{
  "encoder_arch": "convmixer",
  "model": "image captioner",
  "dataset": "photos with spoken descriptions (Open Images, Localized Narratives)",
  "train_examples": 203450,
  "image_size": 48,
  "crop_scale_min": 1,
  "horizontal_flip": true,
  "cutout": 0.25,
  "tokenizer": "word",
  "vocab_size": 4585,
  "encoder_norm": "batchnorm",
  "encoder_activation": "relu",
  "encoder_patch_size": 8,
  "encoder_depths": [14],
  "encoder_kernel_size": 9,
  "encoder_widths": [256],
  "fusion": "cross_attention",
  "label_smoothing": 0.1,
  "decoder_width": 256,
  "decoder_layers": 12,
  "decoder_norm": "layernorm",
  "decoder_norm_position": "pre",
  "decoder_activation": "quick_gelu",
  "decoder_mlp_ratio": 3,
  "decoder_head_dim": 64,
  "decoder_fused_qkv": true,
  "decoder_bias": "all",
  "decoder_qk_norm": true,
  "decoder_parallel_block": false,
  "decoder_inner_norm": false,
  "decoder_positions": "learned",
  "decoder_cross_attention_every": 2,
  "decoder_tie_embeddings": true,
  "init": "small_normal",
  "residual_init": "zero_last",
  "optimizer": "soap",
  "beta2": 0.95,
  "lr": 0.00083,
  "beta1": 0.9,
  "shampoo_beta": 0.95,
  "eps": 1e-08,
  "precondition_frequency": 25,
  "max_precond_dim": 1536,
  "one_sided": false,
  "adamw_lr_other_params": 0.0027,
  "steps": 5900,
  "batch_size": 256,
  "epochs": 7.4,
  "lr_schedule": "linear",
  "final_lr_fraction": 0.05,
  "warmup_steps": 1180,
  "weight_decay": 0.4,
  "adamw_weight_decay_other_params": 0
}
Rows from block 11 of the image encoder of a small image captioner, named by matrix and row number. Each number is 128 + 24 x the weight over its row's rms, rounded and kept within 0 to 255. All counts start at 0. Numbers have three digits each. After the name is the row's rms in percent of the matrix's.
After each channel's rows are labels from the 100 images, of 14848, where the channel reaches its highest value: "colour at peak" is the nearest of a few named colours to the mean colour under the peak; "place" is the part of the image that holds the peak. Only what is clearly more common there than usual is listed. The data: photos with spoken descriptions (Open Images, Localized Narratives). In brackets: how many of the 100, against the usual share in percent.
# pw: pointwise conv (encoder.blocks.11.pw.weight, 256x256x1x1), inputs 172-255

pw.15 103:149085169120167104144149129148151123086090084132144122125149101157126098113138139097107133108096094122159124144115192133124156141119147095144159143129160142117084114122151137125163072109144112138148124135109143157145127138117118140131143173109123137117
colour at peak: white (41 vs 5.6)
place: bottom right (58 vs 11.1)

pw.119 102:152146169126121132154121094115128151149091179088130127081152171166147133095138122131091124116100092125138155137126165111136129114149161189134108100132104113151112155139160128110174130072126143121143122132123078118146142162134110121106108148108191102153
colour at peak: white (28 vs 5.6)
place: bottom right (94 vs 11.1)

pw.232 100:129175129117100129165154124116116156107153120108143086113136125156119157146180158139090121106116099129080122097096120146112146158120138102140103103106129129102136092186121102124149101106161113103124137104151148154156113156137168139152110089117143136119
colour at peak: white (54 vs 5.6)
place: bottom right (83 vs 11.1)

pw.225 096:136117149139122123147117109157105153087164119112122141105123119141096112220163145115118113088085097115124105141078123111129130173111191121097104120150178137127115131140126138102149167108134126108125116150090108138096103130139148087124126114183163087142
colour at peak: black (55 vs 12.5)
place: top centre (78 vs 11.1)

pw.35 110:181094147142151133133134100100118118134119115101145100154159145124112079097087103127126132096130137084135139105106114132131123143158128098127119116134148120141143099094122130138117100168136136094185142152139123153146143120134112141112127114125105117110
colour at peak: grey (62 vs 36.8)
place: top right (74 vs 11.1)

pw.228 095:099123133114121124128116131142156109112118107137131133131112136158099126106118142090095117150140079133145117096129172087145125173108132118132108139091087137127119143093147104144139149112162108129112125144106116205104126143142138145124134169148064156114
colour at peak: white (34 vs 5.6)
place: bottom right (80 vs 11.1)

pw.237 101:122103108153144180108132102112132119133153134138144129093115126107127115070084147170148115171153125127124148110088139079183147108133117098106120155117111079096212118119111154098117140103112107127105144142099106122157105125153154082157111124127116121129
colour at peak: brown (67 vs 32.7)
place: bottom right (99 vs 11.1)

pw.102 099:102131112133136124110137155174099111136068126124148102136109100114184102144130146143129155088102131120137144086072058121150127127097151165119175103110155130069129117126115129138081141172141121129124108132137107116125143132086053133108122102129094130111
colour at peak: brown (60 vs 32.7)
place: top right (59 vs 11.1); middle right (41 vs 11.1)

pw.214 102:142105127111154116118157093121127131167147086073085126114118082119124112116155146148122135113113185139135148128122119109140136123115120143089126139121114166145109146150151095124103120126152172090124137082095112102121134109127154137125124115083157143098
colour at peak: white (28 vs 5.6)
place: top right (74 vs 11.1)

pw.25 100:111113156153120112124096121097129099144141109127132127120166142176133167130153150150098135101106134094066125108149119136111105132143124109140098116087107107094157137111148123103106129145143129166085111154111121094107096124145100154131104124116172153134
colour at peak: grey (62 vs 36.8)
place: centre (87 vs 11.1)

pw.55 096:127119131112155135168102138109138116141128164099170141097132150122099102111117131122131114143093103120115116098138110101120159138118126158120125124143163094116101136200041130153120170140102140141104156119109150170170081115167117128148103134079171156165
colour at peak: white (52 vs 5.6); pink (32 vs 8.8)
place: bottom centre (97 vs 11.1)

pw.64 099:119126115148112129187143115167130121129120112130136158134109130154111133137116122135141084142122109120126170106078140145136133132144108134169142158094157157144127101142121143139100180110165099130141163144110149113134115079109092157115137122147100102090
colour at peak: brown (61 vs 32.7)
place: bottom centre (54 vs 11.1); bottom right (46 vs 11.1)

pw.235 096:129133107082155154141115119135110144091163082156114108122143123153134122113141083078116118155154112089167116141112117157100095130149141127101131131127183109138136120092100095139113136179121131139131136125152136119157089101163103156126142122148086162121
colour at peak: black (29 vs 12.5)
place: bottom right (58 vs 11.1); bottom centre (37 vs 11.1)

pw.3 101:144117174163174120128104086116122136133113112134121152136122131113142082174125153126135109086105123141115140138129156095133147131104131144100142155081122098149113175145103123126103109114162148112180183134152084128093136166106094161161118148129121154101
colour at peak: brown (61 vs 32.7)
place: bottom left (77 vs 11.1)