Rows from block 9 of the text decoder of a small image captioner, named by matrix and row number. Rows with one number belong to one neuron. Each number is 200 + 20 x the weight over its row's rms, rounded and kept within 0 to 999. All counts start at 0.
After each neuron's rows are labels from the 100 texts, of 14848, where the neuron reaches its highest value: "tokens" is the input token at the peak. Only what is clearly more common there than usual is listed. The data: photos with spoken descriptions (Open Images, Localized Narratives).
# fc1: MLP up (decoder.blocks.9.mlp.fc1.weight, 768x256), inputs 104-155
# fc2: MLP down (decoder.blocks.9.mlp.fc2.weight, 256x768, transposed), outputs 104-155

fc1.607,204,166,190,204,199,195,248,217,207,161,249,227,187,216,226,225,194,177,200,201,188,177,196,214,198,237,194,176,175,194,218,222,194,209,228,237,191,235,204,218,228,219,219,175,202,211,213,160,181,183,176,203
fc2.607,186,173,196,206,201,188,182,208,183,199,205,189,244,208,170,216,184,193,166,184,194,203,205,158,215,206,216,245,198,192,172,202,184,181,164,187,202,216,196,198,204,183,196,211,190,204,156,224,215,196,197,200
tokens: "the"; ","; "placed"; "parked"

fc1.387,208,193,199,236,204,176,184,205,233,195,210,201,206,232,212,181,216,167,228,201,192,182,187,170,193,157,209,196,187,147,202,199,227,233,205,197,195,198,160,205,190,211,178,199,220,184,194,196,203,208,175,203
fc2.387,213,206,186,181,190,190,223,197,213,192,213,198,204,177,226,199,189,215,153,179,188,209,199,209,221,202,209,255,188,218,182,156,219,157,189,192,215,193,211,211,238,235,240,188,191,232,177,216,204,225,240,188
tokens: "."; ","; "trees"

fc1.29,224,169,195,194,169,228,182,204,218,206,222,239,203,216,189,197,171,173,133,206,207,203,207,203,221,201,182,179,229,189,184,188,205,206,180,223,179,227,170,191,211,156,208,200,201,203,162,206,207,200,186,208
fc2.29,208,201,213,204,230,187,191,225,206,206,182,224,164,181,211,195,191,214,232,176,191,225,220,205,205,173,197,212,204,195,189,219,211,212,186,186,244,185,180,217,223,186,220,176,214,208,231,178,191,178,213,184
tokens: "."; "clouds"; "and"; "red"

fc1.614,206,217,170,256,190,185,218,216,175,208,226,205,196,229,206,223,197,192,222,219,207,232,179,227,212,200,161,214,226,191,218,190,184,238,193,194,202,179,153,223,175,232,193,188,199,185,146,177,210,206,180,214
fc2.614,203,206,186,220,210,190,153,206,228,188,173,236,177,187,192,188,214,241,208,200,202,170,212,219,171,208,237,182,181,207,159,246,221,212,201,169,177,213,256,207,209,159,193,174,216,210,203,220,200,207,219,173
tokens: "the"; "that"

fc1.230,177,222,202,213,204,174,217,220,208,228,160,188,213,193,254,185,205,175,205,212,198,213,191,149,225,198,157,195,240,201,198,224,178,245,213,198,206,240,195,180,193,209,199,177,177,188,195,215,254,216,198,179
fc2.230,238,210,211,195,213,198,206,221,170,206,244,205,226,174,202,221,174,174,206,182,166,204,194,220,201,180,195,215,189,214,202,228,171,167,207,204,222,198,174,165,232,192,169,219,168,203,218,206,209,207,204,225
tokens: "."; "right"; "<end>"; "left"

fc1.584,185,199,182,210,182,190,202,177,206,161,191,193,172,224,196,219,184,212,194,173,190,210,172,198,226,208,167,194,238,217,235,179,187,189,186,148,205,184,254,230,182,177,200,172,162,205,190,216,186,168,181,193
fc2.584,212,218,195,177,201,215,166,190,202,238,200,186,190,221,193,171,190,157,201,163,232,188,214,198,183,209,224,193,204,160,219,214,224,201,194,196,200,220,154,185,234,197,196,241,165,179,223,184,201,189,201,204
tokens: "the"; "are"; "some"; "holding"

fc1.687,193,153,190,212,189,195,213,216,169,168,241,211,194,212,215,193,182,222,223,190,221,203,202,149,205,164,200,195,172,218,182,184,209,216,198,164,233,207,179,201,211,197,185,201,195,224,209,221,234,189,213,191
fc2.687,205,214,195,196,163,241,207,195,175,162,189,209,240,200,172,213,186,222,169,185,200,235,186,192,183,207,172,244,171,214,224,204,219,189,187,213,200,215,172,205,198,193,251,188,191,183,172,205,200,219,242,235
tokens: "."; "black"

fc1.225,233,232,198,202,217,176,196,168,213,214,203,196,191,216,190,199,197,172,201,206,228,180,182,167,170,183,147,201,208,221,198,193,184,174,214,204,181,166,217,199,206,187,202,202,205,203,225,188,208,194,188,205
fc2.225,219,210,191,170,178,188,173,206,172,172,187,219,179,191,209,172,197,218,202,191,181,188,174,194,231,221,190,219,200,231,222,231,208,215,215,181,194,246,206,187,209,199,216,207,201,204,199,166,153,217,205,220
tokens: "."; "hill"

fc1.118,205,172,160,182,183,188,194,170,241,202,210,216,186,207,193,174,210,187,204,230,170,209,212,227,215,171,228,176,206,191,186,196,177,190,206,214,214,198,209,187,228,169,218,163,247,203,201,220,197,222,158,199
fc2.118,252,214,217,211,218,247,207,184,189,216,202,182,195,201,175,209,193,179,197,202,190,194,168,192,173,209,233,195,166,212,207,209,201,203,175,228,186,200,168,180,206,200,197,230,186,209,159,223,163,169,186,223
tokens: "of"; "behind"; "beside"

fc1.10,213,207,229,202,224,194,190,191,210,226,206,228,210,188,219,192,223,163,173,177,223,188,188,217,184,181,193,194,203,198,205,188,210,190,184,213,194,192,205,191,211,206,195,211,224,202,247,170,224,191,194,205
fc2.10,221,187,184,236,181,160,179,193,213,180,170,197,206,158,173,214,198,214,204,189,184,231,204,198,224,196,189,188,221,214,172,195,190,180,215,182,203,174,218,216,229,188,176,162,194,188,173,200,195,176,175,181
tokens: "of"; "."; "is"

fc1.207,184,191,192,214,197,180,222,227,164,180,189,222,190,188,178,181,182,211,245,201,213,206,235,151,197,189,148,192,212,208,207,233,164,148,205,171,183,190,194,189,196,201,213,164,250,193,171,202,191,208,189,186
fc2.207,206,192,198,177,179,205,163,197,215,221,220,212,229,188,218,201,203,170,199,221,203,207,201,206,221,174,201,205,195,194,194,188,193,233,207,203,195,220,214,182,208,221,209,249,161,209,234,208,209,150,241,202
tokens: "of"; "behind"; ","; "on"

fc1.219,211,205,203,178,196,221,197,210,207,185,191,191,147,182,228,210,194,186,208,206,206,221,185,169,231,251,203,198,206,202,168,226,181,219,170,230,168,159,218,161,174,201,202,185,151,203,213,189,214,146,216,213
fc2.219,165,191,198,212,191,179,189,218,202,169,196,196,182,188,217,226,225,237,225,230,231,201,237,218,163,194,204,179,210,204,226,177,201,201,176,179,225,189,183,184,173,214,182,194,205,208,176,212,220,253,183,207
tokens: "the"