config = dict(
    vocab_size=4585,
    decoder_layers=12,
    decoder_norm='layernorm',
    residual_init='zero_last',
    one_sided=False,
    adamw_lr_other_params=0.0027,
    epochs=7.4,
    warmup_steps=1180,
)
Rows from block 5 of the image encoder of a small image captioner, named by matrix and row number. Each number is 128 + 32 x the weight over its row's rms, rounded and kept within 0 to 255. All counts start at 0. Numbers have three digits each.
After each channel's rows are labels from the 100 images, of 14848, where the channel reaches its highest value: "top examples" is what is common among them. Only what is clearly more common there than usual is listed. The data: photos with spoken descriptions (Open Images, Localized Narratives).
# pw: pointwise conv (encoder.blocks.5.pw.weight, 256x256x1x1), inputs 0-85

pw.186:116116084146113112110126178101140133151126147120093166114171101154139103092132222122111094151134071101173063175145130137114073097139153122066107121087107158055192131052167090109112166133139106147168116128170127174151116224163148129121105099113109138144075123
top examples: text has "food"

pw.58:153198085138144117127117180137126098130137120150141123142105111150162108133102097128164157132187085125115145166125163059161147135091149104170125149141171115158130157131148159099142111170113142162121101143174142126140085157168116126163143039108156121084177096
top examples: text has "sky"; text has "buildings"; text has "water"

pw.19:124076155102147088116120146115127181150096133121165131195099115073087144111190103141121124077132101111109117155166157096083192149113112087132143140087136125089117104099130078089162109121121149174117063160072132133135179133176118135108101149112135152110121069
top examples: text has "sky"; text has "grass"

pw.218:109076153153079089139126189143089152110161132091077126140123158084101120075158106140117183124188153185113133065115084082090181069045117111115162120155144127089137106131115159112119144106171168136146112134154112144075201117117183114136159075119106136135079101
top examples: text has "trees"; text has "sky"; text has "grass"; text has "plants"

pw.216:130137166138126102108124132167141186132103112172104167155161159114101087172147130183126092192138051206108125150137105053167111135154173107063128117143149149098085099149124150148106117150157129115194101083176127120137074103119114171167134090122175075160171155
top examples: text has "food"; text has "plate"

pw.145:113108101105080114143159175092103123121134118116103104114115146118133127153193140196165131113112136148125148086110162027170164106151162099140124086120116163105141140170096153163145165135101137141133128124089123071095108110131162145150106121138182152133181105
top examples: text has "grass"

pw.209:098108105153147130149124139094071120119199120151154132135156073112102130145125107061092063108107130162124157105137066130139174112101119223161065137089133117168099099127144136086098138101099120138116145087155158172142136117115101169089128128104133144140095149
top examples: text has "trees"; text has "people"; text has "road"

pw.223:161116102115130122116089051116156141175137126137121159090150114190110101117136158104151092074110152115186197115077156142175114137076087094176133135132145146183124141122116138100159174122096136131181134132134136145159150154088128176110141150100181109114096107
top examples: text has "food"; text has "plate"

pw.154:118161051131129157132131112142139102084128092119115123175138113108089138142186201101147130051081148093106133096135089170142135079104126136095120145063163109164072126086179153201082108165090195158159094063124138141120176120108129136106139184144111140143099157
top examples: text has "trees"; text has "sky"; text has "grass"; text has "ground"

pw.191:125119151086161144100114102138147134078065133116165086148190129085148089102153115135160113136129112116120126181191141132109054121162106153133133159117120116134193123143159122092076130187131074111145150077107128106077104103147114128106176078033095128146160112
top examples: text has "grass"

pw.49:166137135099107098133098119103165130115089128129162135160110152103195110120113183117108115105146135157158145140174135116105126147122139083136171174094129138106121134148155114107111184120140207123117128125121087128139144118091152179148173152147186098144106147
top examples: text has "food"

pw.164:071156132150146214135160062124187076093153057189162142120090167124094128160109116149161109137064194097160099126138117132146104150137160120099142166106148100124166154160083111118168114119123158115174076160138080155088110046136219117136141107132109125124113126
top examples: text has "standing"; text has "wall"

pw.64:119121163124102139149197137132074144120188103153131162106134103117104176101106090124121128143193168174111149160119128143086130091099138146183139150180105113095190112131152055138134125130132139124120149127170192130167079062052097156119150089127121152139076190
top examples: text has "trees"; text has "sky"; text has "grass"; text has "plants"

pw.1:171111113138107142105105188113123096137146093092172114102136149147121114142085158205099119135176093143164101086106136215170083088078145164106063120166120087119146131097117088177094141177132129091109142120127165075128155144111120203116182098122122134148107192
top examples: text has "grass"

pw.71:097115150113136131129095142139115147172158159080070171122159122180124168113133127117092109153161103150159160106152195094111103151167059104152150121113151120154154120231197121116173121088065176141091136156152133130141117096172094149100124097141177192043146065
top examples: text has "ground"; text has "grass"

pw.176:142191064138162125093154155132146101072103117211125134115135140118081088114126141168112145100125141159123155094125125176140088164126121081161085184135130129079094148092091072115146158100111142115162156114122110129147144173116159098142113110117134167155060162
top examples: text has "grass"

pw.156:177129119157123096114142112202164161119144127098110124226117113099054135064145246110164137118116099099111089126124108134132091133107160119164108146158156155140143096108082193092152134135098156163161092136186099085139147105145027215125115161098131085120142074
top examples: text has "grass"; text has "ground"

pw.243:118122121101084140124148124162156106168135140127164135178066158124101156120148123183160165100132175106181092133128148157160118147126130124125118095095112102164116164104118098112039119173093101094159183126101189089161108121174077119108071148238179122109200153
top examples: text has "sky"

pw.231:108118093183095092135090204122129127165073082068104122153112166132178120070120085110110139073064145153164137181150110079191096083169125160136104104138125154100105147148127089161077149115125132074222134160075114105165141146094079132115122142158101127143127133
top examples: text has "sky"; text has "trees"; text has "grass"; text has "plants"

pw.87:144110109137162164125186109129132213186141138171104112185118084166060141131164119119068134103139144146130116140091188067136100152142104143108156118176155159130208104157134141099159156134100094134149121092126091115091133110170159139112160143128146121153087113
top examples: text has "sky"; text has "trees"

pw.119:138140066144118125100157112123132136097159138126118102174070150128149089124121109121127107184134120124084182111090117132157093093082081126171140067069110120125180104101234130082118142061172140137108115111117151066191086095137085110139120114190102051143153148
top examples: text has "trees"

pw.155:183135069130146091152129092091175164130151155136129125135108133108118085112090117159093169108116098117144170143174117091198125136143104100071127131163147089161098126101146168164103119128118145103140116116108121222138118095137161138106152118090165121151122084
top examples: text has "trees"

pw.168:146121160182181136146085123146108154162134161144181116099149083136115160137102103108097088149251086083107129060136064129138126184120115129135091128170155120177107165171192202144138147143128141175135156154112151128150192116083103104150170140129077145120115176
top examples: text has "red"